config = dict(
    model='image classifier',
    dataset='retinal OCT scans (Kermany 2017)',
    crop_scale_min=1,
    horizontal_flip=True,
    targets=['finding'],
    num_classes=4,
    norm_position='pre',
    head_dim=16,
    label_smoothing=0.05,
    init='trunc_normal_002',
    optimizer='cautious_adamw',
    lr=0.002,
    beta2=0.98,
    warmup_steps=1200,
    weight_decay=0.09,
)
Rows from block 5, named by matrix and row number. Rows with one number belong to one channel. Each number is 500 + 50 x the weight over its row's rms, rounded and kept within 0 to 999. All counts start at 0. Numbers have three digits each. After the name is the row's rms in percent of the matrix's.
# convs0: expand pointwise conv (model.blocks.5.convs.0.weight, 384x96x1x1), inputs 0-95
# convs1: depthwise 3x3 conv (model.blocks.5.convs.1.weight, 384x1x3x3), a 3x3 kernel
# convs2: project pointwise conv (model.blocks.5.convs.2.weight, 96x384x1x1, transposed), outputs 0-95
convs0.162 100:566484429536434604541490529616490483388513576541553463430509534494463399441475489406483473495505463507540556499478551459483450514496645574433492476476495532541495578452467529614435523482435521565455517519401462444514542541480535459524411473480562489502500441435464474509483440519517456466
convs0.163 101:441562519538517492535531396482632494528490487478478620504514462433420475561552508484500594553546517429461590518529431468483468563539555582520485459383584511558537494481558520421442486447573464576406500471495483507503511479557475482464552491427566467479458488453553419509526506509577487436
convs0.164 095:493492500486483511533496382448444537498588502513476486510560463543478462522384386447500484536482529376421549530553466474439568461463567523599389541519522481522556467548510604427491515476416534474451479453562543551515487533510398473443517460575539504499442460511441527511521508496382480526
convs0.165 107:489556535453484500465453514472551448491528445484513470499491542500488500512455473491496543399522487503589294395489460650372549507472476522493513477525497506535487409520488527516484496393542650478504388475489486479504540545501498519502491501447497450512473449467402563515483485473533513485
convs0.166 103:494526500563602486531489437496490470498472378441497494463518546497732546502518534516489494478491407525453554489402504562519525546444442525534512459492596502460607529478511524414506440463469522506482513451522500483493623553501543542555483446488486462468561558506494458572518588502486473486
convs0.167 099:410504494576472463534398469512518481459484519540551512490478565490529502559472538420548526525568476548577503462499531464565463469496458538507544515493458421537536471522505471531589524445527596498584621512553440485398521557526540524430482555504491492499477567402480410650443610554519499512
convs0.168 099:478496534524446506461542527491473632490455430417504485591488533475436475655474418496494483559495478463543497468517502541594607417523510472555482513563471442578502362544520493457523516527548465490503421493539554513512528534569430521478477490563487527469406484579541518433448485432571548508
convs0.169 096:572419473423525449509459517520565490483520497471428444509536467463525562560470490535561466515534545512424407452505457451544580572510418359603528584481495424498451534527646408448589552495480501496465525474435519560451501464505471528466466443478455419505517501591466503476499480458524478464
convs0.170 098:503565503497541429436440502548531572562463480473449517512504464390498529597539580495511528513510556570503446410472427524529491563549386484569562461500481449550505416526561517527604562414579443511567570506578477529415528493503551538470545531447523542505522560494597494553552526491577535497
convs0.171 099:513517480535416580492488392503462446510588471530521496519478503521466415468421366498492556487492475445473444509507542538360529461370544507471470550544554512484549470508487610469420497500440493450518471414539518527518518604507523533498494427521573604466444439502452531447490437514559473519
convs0.172 101:461623474521443482540469463600471546398412454463522556441460498399427455544536478436482593469500491486579503421510563506523456575446493530429495503496534467586584502464544528583484521497541480477503547453469440525442522540526520460482461399440538473518434497415537518508477548474628531459
convs0.173 095:541548447524447482555634506592504415490528501499485574577466567575441434487559513472484522477440412494566539541492573533518555504488608502544532482505472510485444532420454495435442421529490523497494490457498531389569529559534469493438459392451490461532473520466390538509446443563481550432
convs0.174 104:565465478558355503518486498563513486531506533531597510470507539509458490499486466490491516527498510510515462446497459454471513497484501511482494595516557468438505525476501515517489490505476557448490515472497449555483531731629507510459479515489523527490279474441455484554424497550491474496
convs0.175 101:524466576400529497503530553501410559518457488574483492498455519538529515424505495609442473489381465497526478539460524491497483461495485458541451476554399542486497530453420488463456462575513475474482414486521577454596374437487487505548531502599500527469552466621488487363507463485505576526
convs0.176 094:490513446514448501613510405521518460459439500496465519440572540432457498549471484444493486527487505453433619546543540443543399550506513556515507508416544418557544527487545528587491522523436445463453552422378497501507521559551462494456506367503506530498393463491580469526434489474434454465
convs0.177 100:496537504455459510502506558507396540517507531575522452620394506535485460483501468508508484512424464544542461497461529579461542429484533489462476463543472566494453505508323433504495468552524478585541428601543546436585378493422481429497444472558505557471514471492501529484461471541428542560
convs0.178 100:467540551483563474487376535513568408511532566516452583436533493487541486491501615494590468440496603465534546457530432503482510523534503612480543436447459480548498542529540574546518524378530513520472498467529486475471529476443492536464501521433529440511570549385418469496553596544490494591
convs0.179 103:468503542487484483482496462402599512564649547447504585554511447576492491523403421519570517547572594441465445471554391565507601468477522500591475510540529484495502416565486512462491585487495508494500429481615557590517460491468483531447460515536487462493493517491466478466556485529434477516
convs0.180 103:529526484469482480462609520533514532554440440490502474499480544463448542601505510518507462531324496494523461438477491423569497511495469463552454470432425462503485499418493510479514580557505404468542513413454582498475495575612496490386465479537455583537458517452583502438439481435499547444
convs0.181 101:500534481564523502537462480547420496474434442485529506549470560489601496522477470475466500450457346536508481461376547664510599473455491480539499472522538514480628448546483506463520387490503608438557425458547497444528578568471519484555493459514470449509530518537493531540502536454499487492
convs0.182 098:487508515461427467558514479459459536509481579507518562461549526455443487570408444493487497557613555505460497504550500472541451465607496493434522569573484406491549565470492518587487515551502549437526487415519459581420496591500500522427505523496558521410405434565519603573459456464433472539
convs0.183 096:472513520465504576400445456453553389615516549514461511433535519599551503480428540518542514477515457501510433482442465558377444446471487547504544513462460538406452461496387530496488564453547609468533483532491465512474528510452621505502532535452441517560565518465475464492490502553405430522
convs0.185 104:503491508525348492559485448552529504539480551572559539487506508500440482513467470494498551539499535489505543503519454449458454493540505540438518552511536476488488564466484529557476517560508499491465515457451496537494483609645476518455487458498532558457230472439507487535447438554455503498
convs0.186 095:488532472508412513500579486500476518460469504438530470467541565520400462460524436428548477415450492430466579601487470474460469489446630583515416525381568478426502513469509480507413474541460433534429505509556478479488485543521448387480538449480491527518420431485502513511378521550469469463
convs0.249 098:489493551517518529502464434526461480469470482503529505506479467491528506450374469547350517481455497467451479539506590502515484450467471512483598510649484546513421448511471517562509532484402460433563555525477548513548570525542545593520545478558504536400516513467499474502690487535465470519
convs0.250 097:497581549472469478484588501476504565490446410497596480428462536435442499493536444528431571462537510463588430472597509460456434559546479481449510490523551511492523534375537562523441545534475424450443517472443495545510541584594516497496446499530528467497388470442525499522501530520603577403
convs0.251 101:499572466452528371546425465518508376459527547526476599458427478452506530524464487479610575501473540499514517511509426503479505504535466451511490495469535450642536470588502458523531502477457582497500505464425550490430365453495473520481586458451500402469520562470448528412520487469523547545
convs0.252 107:464687538408525505412563507467529529490513462464446529482435546459504519529526545520481552518560465515580454518502495531511518453439479507524457370452463560566534457483472549407473497429514535481464490507454474459479545494476584493482583476479457458528514539513462508484510527477579691436
convs0.253 094:471525418570459473460530426477572520497500526389486497558489426497375433563521458434548576556508533421485604517545454446485478470455522489523538521417540451561470485497564455441493507541559478602428507566405498488474496473561426459465512402393530518507440535478537476433470475514562505484
convs0.254 100:480588499470469548470624482506433519454467467507498470576413529494460424530549491470461496485459445470594556554507608487457552468455571551460397431510537525517509520382459601419407442482522581462423473467466513411534533543520477414494552434507527531522483501476479530474452490523555564462
convs0.255 093:482533555479509542445508418389534560495564492454471494524554433533487446509475431447492488512505565327488558490546452509431516490501567559581412463467561509550523420523512642430491515403442543495429449539584537514541513475509453433488491490535525458545513496511452513491555543495397523523
convs0.256 100:481513475482379527530498519577464522461470544534507535487482512469342362526494452458476529495498511470547456482539559446470435493470585548425481535555457476551481509431513553556447573515534507498485539467437470528464498563530517474447376446449595565505410458383531461531454461510581487478
convs0.257 094:479517440525462458544513446467560450475415461521511526472519572437508549568506501476482485528453517506500587465478453498517501553522465500490533492457653414596527499500528501518514451428481520526485482480352493499498520633636464513461458398488472482497380521487549510540392568509428511496
convs0.258 101:596513496506435492567454523573507480492520492498669532461516557530523538470470478519504501474463493550545385474467460522442536558484485487598483607497552484365537448490469471503478566464479552481521511452571527557454537651577554503462559550493485457478420493426477463555462540547493480453
convs0.259 102:554488419550534531624449489637492504482590554505442555516502546492528531519467570487514468545475455576425491525461540451546503537508457439530505514568458475535518499474482539504474510616371500463523567367513502561491476520472557609501442450500558548446524548535477468455536380506483469493
convs0.260 093:501462391579471491604493418470488411486522569498513472509553545554548555486494495422528477536499482500429598541467515470471491519441475511573463554463591382473561493521541545460510480461391585480517615499585478516443491575530464497443535480511494462519448498505498510590403568512413443498
convs0.261 102:480420537502457481469467525469572429599474448582564478523504522588499529466578480567504460522431453506532452409458503520453532503545443491489558598596507495450433567426526499418502431498550557458549494494521474531479501572687459595501436505546497506523428486507473531481437524528497480556
convs0.262 101:449437519484512502493519447321565516499443462578557375474458512545510552487542440555440491571556475531532563414467494475487476517494450484466524493506548504535492612456512504450489446438447554547503482565465512466520526517633469541547432482568503430448437496591501531512457535423501586526
convs0.263 105:440480512547433460434488527511449556531470458457452498591502496481433468655432448489485471507511473448534510475558527536555611408482488500538484503533429448549528405601541487486600539572549500400570457492524550499543544492511409502433478434555433576475445480511504519429429503502550514521
convs0.264 104:491503451571534515558502464518458448459432446528546475510465542493609503466478509505432553442488283559517500487426596579532521548465485473538572462506527564498533525479489464516490462524463565447534517473504540411526585562488566524610414461474480440521567516503429555535548496455513479451
convs0.265 098:461529478374513511524622513433518445481504521429448503514472577513518495459551590444527468493493489487499577538476561544584480496445532510451564366468455543541402520466409497499477533495548478530518436548522550322467526485466533483531470436449464531524552533552507517473449431413451526483
convs0.266 100:492541502439462497361478544545521533549467553464488426480450420478486473585542506475538520547486543542504430497492511457509423433445470490549529540509456570424417469455453432493574567454616508539528578574518421547368428451510560448469510539445507571541537544493602491540484489482466471518
convs0.267 103:464507507528491455509496503538501542482533486480423532533567494526441538471555504490520445376415524412413567580524455531527558516480507506614480474432521447543528419566533538496491487604481516497457495495593519460584449457434421426522512415556389513605472460541498588425458471536504486472
convs0.268 101:573515475470493456460495586419480495496543475502523467478532542452489596565472472553484435421478515499533462447564457449513539523547432477534468494453480432487535564483549549548552521385356568384512449446478495518479544539532448488476588617516496475446455481520436589441463597448528547503
convs0.269 103:562463514539519470558496527602630505449498503536502581397591511444522546474581530519440448494505592532475551474508466480582446640586476484510570504468531447614521532519576521553492494544427468526428504457422426519530498521544495546522526455469542438598456456495476481492518536480511503436
convs0.270 101:504532546476501567473504485586438544588565475510423521465591513514503506490501541480509479398459536493425489595509487487442521501468488525470369459477512517457562524433464674496450523541457467397449545380468483523528451501435510459492578401488500563547517508499567576430476464513499518484
convs0.271 099:520545529437541498483563481433527493441528476509472445519469437491462510445525447575437509503448536411481541624569506393432457506500507510496411494474495511487451559409532578438448551480451467575417538550493571506546485446504477491538615579537546544379495476505545435457574487565564540472
convs0.272 102:519539376523496512561409425438482475464531510528442544527534572580540522488443519493576514543510407503520482443441521611503540555559454492618488522485442464585573497556483455466507527569547560516590483483533657499480564549461565575498480506512449488445504451525489479408505470482493456502
convs0.273 098:502572530492450513491506512545539591404487524564566527487449564394402454523561508455502556526596514539580475464544518503475494487493551541392491477494541495587469467429473574501468534397521473548481488506471423472449501556536555513463467486436530520510395509375538451553439470482559570407
convs0.274 095:430497433491487476540504413467523510464462544526459492483523513400463505613383459438523471533558496486428574581496516463516466441432492495499497489408553388582493500583564467554534532504492442507485518481388527474478500513496428508449495375471465548475435497517607460520419415452470474457
convs0.275 098:468485480538478541558472488542402507493464476560518549464515639510571508513480515499462461489524341537515530491465561551542526533488499504567506477500503513494629567495485490462436410609460598444471467405531467447521596624494579519544459463486480424489478468530435536537481533518554489461
convs0.276 098:462504555522472500485578425409515479599496482575495557521486513577470455432560473529480531557506499506506533498451468629439470473550567555501496467491520551417558541501415492467435394545550426529485345480610579430595450521499490496471523516552491547505494471510514494504450498460403513538
convs0.277 104:432497430489537409480455497512504503493516498528295576552560480471489552566486547476635498499432513458465545529481407511516524486512439510516460522452515399610517471579549461499544493509581513522490506489494571525483438418452425499464567432507456542518502486493515442393472513542552500523
convs0.278 104:572453531507500450527534548509623519471620530462512487531524530527419527511593485563468474523541539505465481492590461428457497523545491454435547563540503448433410574377533594506446504518416458454450480409511461557549471524534416548464422527540545517483449453517409572476467453494460526487
convs0.279 097:501527471478434461576532516552471467446488494547571567526508620533497554442557459505556450399352459476546513497439464516508537546506497494488471589481561422475483582469446468478460442449509501490545475475568549440471513640607513493487510480504460489514427476413483511423393502575494491469
convs0.280 103:484525467453455510479524526519428500511511541583498487578367523528480461432442502526543517519461510512561445502507542515408539409464504448399467477575452549513419500508399523524492560557561415557563475560507594517520414484454525505460399480557480584478502516500504518406479380520546526579
convs0.281 103:517480556557525473526511498431527446472613455440484517505551492601479508395587479561451476451473504446486558549547458492402551564532520501552487508502508469461519578465532588427438427539405554527418450472567556497626547501473440534549544518547522485470492458551385546447532522566532515509
convs0.282 096:494511576454505507546474427457535496509607548471476498493542456503479467501444441525480469517495633449406560584575458483469514486442551524616449521506495479527543415570488572449506579498400468525474451455613557540554466477483431504484553424595533547468495495526438476514550496486389511558
convs0.283 102:514535550478477515410524492517491569526446471470553530448398458411467444543534476565421567597516557481544445411539509472467406493551498494398570532557491554481512490398493567503464528481533446472474485502464474593492501552626582549459371528500565503514450505458514465519539548500501585504
convs0.284 096:501579456491465476509537454547533594361443535550521592518416537453433433517515501455515594597513470527566536499492521507544474452445572510489525491434520502612531481464473457485470487478620502586449502521394517454480483504517516471455524418442480509485489505480542402439397490496568551433
convs0.285 102:568484467518404525563472497573509488480514546529592592402518550481498506485484493484505485542462526510510475452487481465522474554464498501561530568446530483448554482470500477513463511473462524515472523469512479547456559770587567513425480526466514517460373491472473420526437539530484457479
convs0.287 098:496555451477450458530475508554486593382542571527472536542513481474413454476538459424536486439511465467448555655528516504501525461420554465516553479472562483536444489556495400524487432531506420564471549530528543416534466456441424373507498443445484502510482445532528515439431409499544490454
convs1.162 120:489517495441405408529513502
convs1.163 082:432481445550546557457439468
convs1.164 089:561538549503536551534599492
convs1.165 099:541536517537535554577575546
convs1.166 096:547574515514531453588558491
convs1.167 085:455455551439460538445438548
convs1.168 092:461448416481538469431480443
convs1.169 108:521511525495493470447574610
convs1.170 100:524445547504415538532451567
convs1.171 093:436458448438430453542522526
convs1.172 107:492427437506527523450420446
convs1.173 099:541527501474603441473561472
convs1.174 101:489471463507496490569565605
convs1.175 091:445490541466550559423557536
convs1.176 108:489519494507539575561592551
convs1.177 082:460443414446485478427504464
convs1.178 085:535462485573450487561451427
convs1.179 096:467451461540538576470467419
convs1.180 099:487510499448405542503479591
convs1.181 093:532550552544562504577567492
convs1.182 095:462477544496500582496485608
convs1.183 084:475505416470436500575564516
convs1.185 097:446463448517520516557578572
convs1.186 097:563544395538523457486516465
convs1.249 103:515543570565524567551545540
convs1.250 109:472442460436404462535513524
convs1.251 092:465568445441567461438513489
convs1.252 118:485499533504532544551614551
convs1.253 094:449468421570501423533490523
convs1.254 096:504407458454482446439446497
convs1.255 105:553517572538474524536480600
convs1.256 120:420480427489483411525526524
convs1.257 102:520568519504549528487579587
convs1.258 091:530565493539432470596507467
convs1.259 095:415431466537516523448458447
convs1.260 100:486519500613560541502538450
convs1.261 102:541542480525479475491603579
convs1.262 088:474486452611508555445494473
convs1.263 113:414447430482516505418488493
convs1.264 110:425434452442428519528519504
convs1.265 093:540547487523586458479577451
convs1.266 096:584565554465477442479450514
convs1.267 103:519457414528469457521461414
convs1.268 091:510518587519487526601445512
convs1.269 090:569568570471488477541535561
convs1.270 090:444469541456426544449470562
convs1.271 112:514522517437438397451474500
convs1.272 082:512448571567484479470454580
convs1.273 107:462450448441417453532516544
convs1.274 099:541530452550498478593494423
convs1.275 095:606535563438497537485485480
convs1.276 088:546571502450466456507541590
convs1.277 094:425497591508466488438466545
convs1.278 088:444443532541479453509584561
convs1.279 096:591537446535465475582509499
convs1.280 110:471451471450417509406490492
convs1.281 091:562556525427443456441522483
convs1.282 106:540514559595501530552443538
convs1.283 101:530448487534422541554419518
convs1.284 106:438615497469556512516521521
convs1.285 115:500532560491530576495514604
convs1.287 093:544566587521553540547513538
convs2.162 091:435542518519546430563473482464455510492412411499619477545471565446540554518523487537449473391460422536523470489413496589526561535567448466467552477515593470492476481483508453518514391466552566401574469502561517445508547598551446511570463462528466475505510529522449601510462588515480537502
convs2.163 098:446441492516546417543504512447455459557435464448480474550499554533566552563466495539469448496499379557480497467400533577580582477510421443549554488544453471517457520518505402419567436543529586401573465506529490444507573490512452564584468480525457464498531516557401578514493555446509499507
convs2.164 082:454456432537509472547456434501534442570471410422432559447596545506526577544440484466586505463515453510462481473452445546545544569515432519536522584458548425534579440603575441514516445538536568461542537399481485551460487503485472575490520439461496433563467464482481585514481537449496409464
convs2.165 091:397480458569534402497442504506460506515434479506491449561499563484529544559511535483523470447468464589496505497440469531533521450459438445487535485494522375512513477584511457525658473534561537478616555551542494426444443476473456492514456423527411472566541579501490556527388568521522534529
convs2.166 076:413524482510456499573438430553511432398419422549523616423492601508466531467512474457514520437534471474547551518488593587485518560447488552435482543449527435564562486476523555582494411465527571518529561484502438470436494569471513448468505449465501488519456505419506583570424565540501503512
convs2.167 095:483536501561505452468514416537550493518419447448536583496466520555504510477545525502537589545493505520581536441483446561465481458429476460522533506479584510507566400547488500425501474569594456529472491486531493485491473507591619512447405373473419401581489557440463496437493572500560545459
convs2.168 083:534540455518426562503466520577508494420520566489568491481451466447420408469540516424500607531547521555572451495549595452510398493466572537427527478482481557530472452479467515602495570517533470523488573546427446459449508476525604461438388555468519508551522533420494427537475441516552515476
convs2.169 109:389559541511559445498508526470464542450587514463442503580449490468501512438576603485500471425505571588491536590511486475506522535451476444421475414454523483441494574514463531520525485475482510503478556535521436430462461414380479475465563470519447519474587615503463517461436554571550580536
convs2.170 092:377524508535497455532416406484508479492393451536575558504497553482502530523504505464512568461566460480563583470454489561485539543531472541463486463440563429564559490539548467516506400472620634496529519520465453437479502556497482475488504432494482383534470528470491563561423594550488533543
convs2.171 126:578474509479453589536562536536554511465556587473484496456550426510425417496477450479478516548539566450455530570585540386492430522488597551537427546471427528482530536466536572512439584551419445480388527456479474568526498468499504457481539540477589556498471434493523398512533432486523471460
convs2.172 109:558428506486456560540567515474510514578537588522460453462559477565464412527433443522457443564475519440422554555561571417497433441487579550604454562540425513461508528456503526449462590531434470498444478447482530555509515494502447490502544534504561543461463428581568399490507447438484425490
convs2.173 143:507434492532560429427466554448544434585562500511420490531536512547563586490506563528593436491484562540475459444492371510534569477472422415561575510513464450513454497595530450467593545456466441497564479513556507494479435400515472586494465488522432456521541539551434558440501507456510519544
convs2.174 070:505530483506449522446475461513604463467509514603449545459513494491465509454515508434586570543591506534559469366494430521439463555601496548471511489429540500606535480549545502547484505404520500580478541571428456500492496506505605553434483548419490387577430505434521472533520486499536505464
convs2.175 121:563507453604465571454536480580556544543531526437528543435568479466476466520462443457542530543523523463473474527540459459497488484437551521553502568398570526445583438538515542507436524574456471481425503371544441589481530567564539506450528460397558513575444444494432475474531494455525426438
convs2.176 077:456543479507512515492452441509508517464491444536444536557518492573476545366540532441569497467483519509528530530456477544374552503481488514511395462429535478522541431590520527464478426533577548574529541582546523448577406447411504420441599452527462495580480506457575521482488514602465519535
convs2.177 138:499458425565500491560459449491561421537517486410450608414605520497516512512471479485568520480542504478473484450500439511556494635553489522552538554408536447548595447576639470546493495500488513440496513422528480538479585532547509585481462480432508450518436481486410500502486547450518441462
convs2.178 104:508501481506460535521560430483480583470485425471504490536585517476483493592412442455418514495522412422469541555476538524520534514575532566592393497469535439496572476469532497457440428576517590468458501457472552534578583586469416448526600484499526517488437434530563533560483498525427457456
convs2.179 121:415545435635513459512444379443495568485485428458513543490532483438531539466517455484535541460513468497438540491446415572502547557451461504463533509440677441481569466614530494533504398464503544510517489504585498472486549529513458538534537421481490481479457499533457592504489585499475477524
convs2.180 086:530499434515459483488448552550553496398533545492431517497536574430454507545567523412509509468561452515526393467503507487628432555566485467559571478466416441556439471497533443581511538515514470487508591476506452471451540524468568552466410570442491493549485484454541483552450448441570515375
convs2.181 079:437482473542452493569453415550494507403443388481464581455561545505476522502474443446502508453532453428491553565480567583493529554516490554476468580466541435508554530469551534600488379564517564472511587448531459526489505581467436456493548445499518528490448453451526613546450570565476472528
convs2.182 098:496507496551476493515478534557516413539534520442467607423521532483488493471536511468574503462546557524521481544561481515575511474382514520523559500412481500514559421621522544504548560498459412418511495435649420457460544520514562538436517456470473515556463516425389490501492537426598478504
convs2.183 126:436613555502447530501501472501438539419531517529544552514446499468426445422547511448491543458525567442581559564556550507427469493450555558398429420446550500499532517482447583546441514438559446531463538560571475471459500511461560418425560516513504540489501522419566471529450541594546567508
convs2.185 080:441585501532520463492414429506555443446466451512528571522451501439498535388573512478541581440532490562585473440451442577445516553548458490411560444443589545590530457545525501529473441418557499547532525563457466426525493500517575525506462454443468411545475548437452530515537544546549550496
convs2.186 096:551530449559445553436560465574585584466472519443516456550471456532410437540548498430477578603533500494576514432530528465444451458514570512571463487478509534524533417469473515437466494571549521583413550529400465492508468462532530411416455525459498432590475501455535447519467472527522534409
convs2.249 089:455523461535565436482470516471471485512486427446478496506515566402572568543523525565482421409445431564507432475455448575616560510531424429494605465519539485507458461485493436494555449542517550400566463458563514440440530533533463549569406493500456464474543542557423589488488546465506511466
convs2.250 091:512499479509446572535495370501532545460450482537557499505517464555448434463436417477492584561508493439493593503489503483410470524557586569501421586464572501524568507485545533508446440550544551570469497502447568552579449558536465459456529404536570485504432431473537487487502485561386452557
convs2.251 113:428480572414550499602452511394463453441447472566478476526469568539570546474485564544452433470476477509538531451417545542476538573566460491447451448566498469568451551445475440465470456416528627522523480566455532457556521534454501517557511547583480434424556506511532503567512542550431525548
convs2.252 061:422509527571452507446424414529476497483411466540497565443521539547479505562486490462505552451537489408579577519508538525412480452522488549461438511417525495585543456492556495570521479558630522483536561544479465504470503569518509425490517394469490459580438530451556507537424550623553538549
convs2.253 079:516466385627531473462494453535585571512509483414476568465577474514510537528515511446582522548526504538471545537509435471528496465410487448538517551391577453478581459577578506528533473601471520520430587438493432525445471471521510507442551435410468457587491537506469514464485533476529467421
convs2.254 144:563398481512475542450545511461528501599588579517396468489599466592480461512438459491529438559497555436407562526556477423481467445490554520611463561493422470469510529533530547471497581543415433487469481466557542560511495496480427520447539539516534556495467443559556435455505442442479449507
convs2.255 097:503530581448556601540526470462434517521448417518542441543452478550556532437497490553413474465425491413486536556491554490424536486452529518525407462566529566461497516421417581422405458522489533520462467479494555529576443513522469434572540392578567515454555458530546518484553490554468539539
convs2.256 073:493530450563520488573442478536545481424415454471657496479464549404522499536526452531469555442478418577516445495456548504530486534489484497451531545498594509510528453478528467602532450522499610413569517465406499482485517609627484473542419445486504445519487523479405521545474543498489499497
convs2.257 105:557450564448479562468531489496520495557546529534431498477551375567451459433437437504511466562531555410440564494540460477418507430512542537515480529507433548507519567540510539467439522523486478545431434498498541555627484420456435503477572515528562536477454428537524488448622455483436449595
convs2.258 075:475473506557393499412448497560563551538469511510434515437581521589402457509506470400550573489583495427548489479548506492459439461532521579544476544443474452497540460533554504510507505599578475497491584502521419536511493501525519493465471530429506466642411477421543487578463527546553470441
convs2.259 116:491461461543441528504438465547528486538392507477535512447542510514469440602463399448523563515574423485515479423479548524561426491553527538535535581447482486521540436535584434531543492538566516431552563482490434519468565538558527514512415547455539445578443443464495446621495538422519415449
convs2.260 133:478364487574517448437492459434531442626504489443454500489582451620533535512430444513535471541531489434421554427480430513496535418526446503546595576512499455468501589565581447458529480544493482466508462475513495541534530488541429606528485531504506476487457454565433552477539538453491435536
convs2.261 116:535522485526406538453452513568553542496550614584518523457480469432412417544476461429551532581603563517525474404554474478492443434482565541458539528451489514574501476565499526590512563393483430536487493552500438526437473480485544514430473560439542527552413464456534460544497446431505479479
convs2.262 128:517506375552465516508488508566559435487498513423439554472545568504465473598535532424577529504556457536543447459498542498585466521509527510558512500434436461588523373540560438481553539559530533515515608494484462458431547493497593504460440502442479434588481522459461449550424488489543462406
convs2.263 113:574510451531433581488476512619557516458483571491548505449479471465438404502502474442511594564543488543549455489554580446509397450445582530510519533482478583509508442493487507576491574554516474540463557521435444493475481470580598473453390516438547493554478496452474391551489437500557481454
convs2.264 078:399527499537546450568437430483466491464430411475507558529492549477572574490531524512499503458511465529516535440401485627521577600499429489455532472457556442539542516565528461484492376442568566494522484519547449462482552540483511523554500470484461420504522541485424567551510650536506526529
convs2.265 079:531505493440432546585433477493479504409506528566505529411563460472445444508460433466431520516555504433480552478507555511542409599610547589506469538519465496569563537473546486560456496482502537526495529514462484561534507526423492478531508549555599496401442408477600461598557497488433436518
convs2.266 121:413597556522459525499530475509412531462507514520520498545447440517422433407557516448466530480505561443519614567526551495416477470424555549399464422483527535460528573487445584491467496454550433547483518576560466458497471450444505429458574443536506580480539520438565500499489533571541546578
convs2.267 107:422497528444526419569412546475454406489447452536518505496494584496563578461576550514521468422475468560553499459403497580583534611538429471480519477502483472570502508536526392514565466437561520527597500558506514421490468518464496504571446496572426440484526535499504529552443596512476504556
convs2.268 101:578430494497535545446560463488567493579485478429512465551493416565531481510404469564463507633479469488507476452510469467469577414466507459557536541609505528477484493488504508361484494552511543523433439478440550563583494442585483585501461463509533458477508483560407474410589474460518483512
convs2.269 115:552465493468479543544528427475515470521562497486453522459596440482481469475440435493511506519508523452396583528516450481535519521473553547523497535477527523481560567563532521538455474478411518498464422410501575533604515508491411571491572407514559575436433438538492527474574442428368427580
convs2.270 105:493430527459529524509508445410464505587470491541437428542539491578544496514410439550461436533443478423430572534492526470454517456561517512573425549589460474514481533488477483425494485540506551512509447500470608534554471491472362494537541484600532515444508433594576483476498451493400439571
convs2.271 069:525544472476479545491472572566516556410537581530503478505455495446477456480590563465534508484482541555563447545493560412478448538515554527445486464441451509484446512453465525554503525425475467554493604601484430466463479459453576395469463600434505542546549551420532416523424452605546542470
convs2.272 148:397484518565526415520433437476517446519435461519516563481475526590534548428565536499565532491505511546556596436445455582480542511449447474458568492469583474546546487565518438482539450451588511578533501543508471451457466465519542514486421440493429382551515586470453526479456612542526550531
convs2.273 091:539540452520462567559444462552544503414447503540601531429476500463467420452501415504453593493495455476528473513493589481472398569575560573449504574471521568538519478416522516615436512537520504493501539491394507533525483568587536435532395483484582481520463441441478447557513473537495475477
convs2.274 077:529499469555419505483440500599548483513512514458518535419567525448448480553485448423553584463579507515521374469549462484505463485490527554551509545439505479479603403578500531549538522516480536430510559440539401539450498571536548509443480514439521461617424481420459494587473482445519447441
convs2.275 118:469494498513578444501502493473467560504469416478485442571477522496593580527508532587457446467405408568472493503401482554541588467509409422531505465598553514462489489471466430431525408559495582497539482481479543448539460472498435518591482442563449451464570567576477589466517523512457536505
convs2.276 115:498512446491463476488511589543509503460553579530434504556495560531432480533578586412552470507529549555552473519537517466516459486521527458526468449459421452556467441528472475527562563527533438554511608561517472430431435448418503444408496575483447516586532555453557457532373470551554563443
convs2.277 113:495572555542566433447554481498475556509476403437543481543475488520551578436603530544485492458403491515474467545477445554463581466470447450498530445500613542398497438470438522448501422546497492498501465453608520468539436493564477461537521446519442484546549562543465627425501547528522569464
convs2.278 097:485567582462459576529496478530462508471457551597609525467433473453434407480451423512455546492509510445546537536572553499383454460524579569375506497524534582526507581437447573550387488437505518484436456488452443528535492548535523484519520497483605501489474446444498492544567467515522513517
convs2.279 093:472402487479436510503415498504531545494516546605360512490616524582447480548451504419531498518579481448476546500496517467509455500558517546560405551497392401570528548571568469521533506514518544488505576523473461520502506496390454506466544552504506508538455457480612453588461487529475439495
convs2.280 138:474486379623522407424476487462568501567535509428459503552520520507526547549536535470590496507517500551476436437455417515531514494530430439535571494457538412507479435614564439520610512519516472441581529513561492467417514488553484568451467537458430486564505565517450543488431508450528514453
convs2.281 069:530521527425477534414492604481502555483572567635529416517477459434472487503508503519533429488451576491493443495569468452460471452534536513475475525547457520456391489460435540522510578383456417469535492565576550527459424482458475448485558608529517586528511492500597467486495404518480507527
convs2.282 100:476536541442522543555535469464430528421446400516543419566456495529519515474573559548381484477438429503507546545459571508476516535530509510491403420561527541477505533396444511443447402503515609534476507530410549456565491511426472420569508457570503469456541518529579533500524499570469566486
convs2.283 103:486566489499473464493463564567545507383520508525469499498507571449443513490624586415523520454544541564562445463527525506557455566560491486438518431458466443552457483499521481574540523455521505518523616550484424417438492469429591480445464551462448459557504555423540506557424504540561571428
convs2.284 099:535436533423472553599447524547445388505514568607495516452535470580492450390484476504494468478462559469439566559496548470477431511437553536517482538560417543480509560516480500525472558476457425532547498472569563518561425474428505492493502449599551541447511454481549420482550449493445445610
convs2.285 071:494517525494471513374539510535556519487500437461463498521480499554469523494542557448507545489588471455585460421516482486387513524639472482444493441494512483536452535445527535469435457537548510546400561579414441488528556452476588513467510577438491382537478517437500544502501481601565558421
convs2.287 131:448536553481520494525498525542413561437441467536548416583424492543499491422560570504432489493432480551530550566466565497437507454461496469442439424571515535459481508460410537446516457533558494571514543580509516434533404448454522417512519439588456506464594575482572468490471522586515571543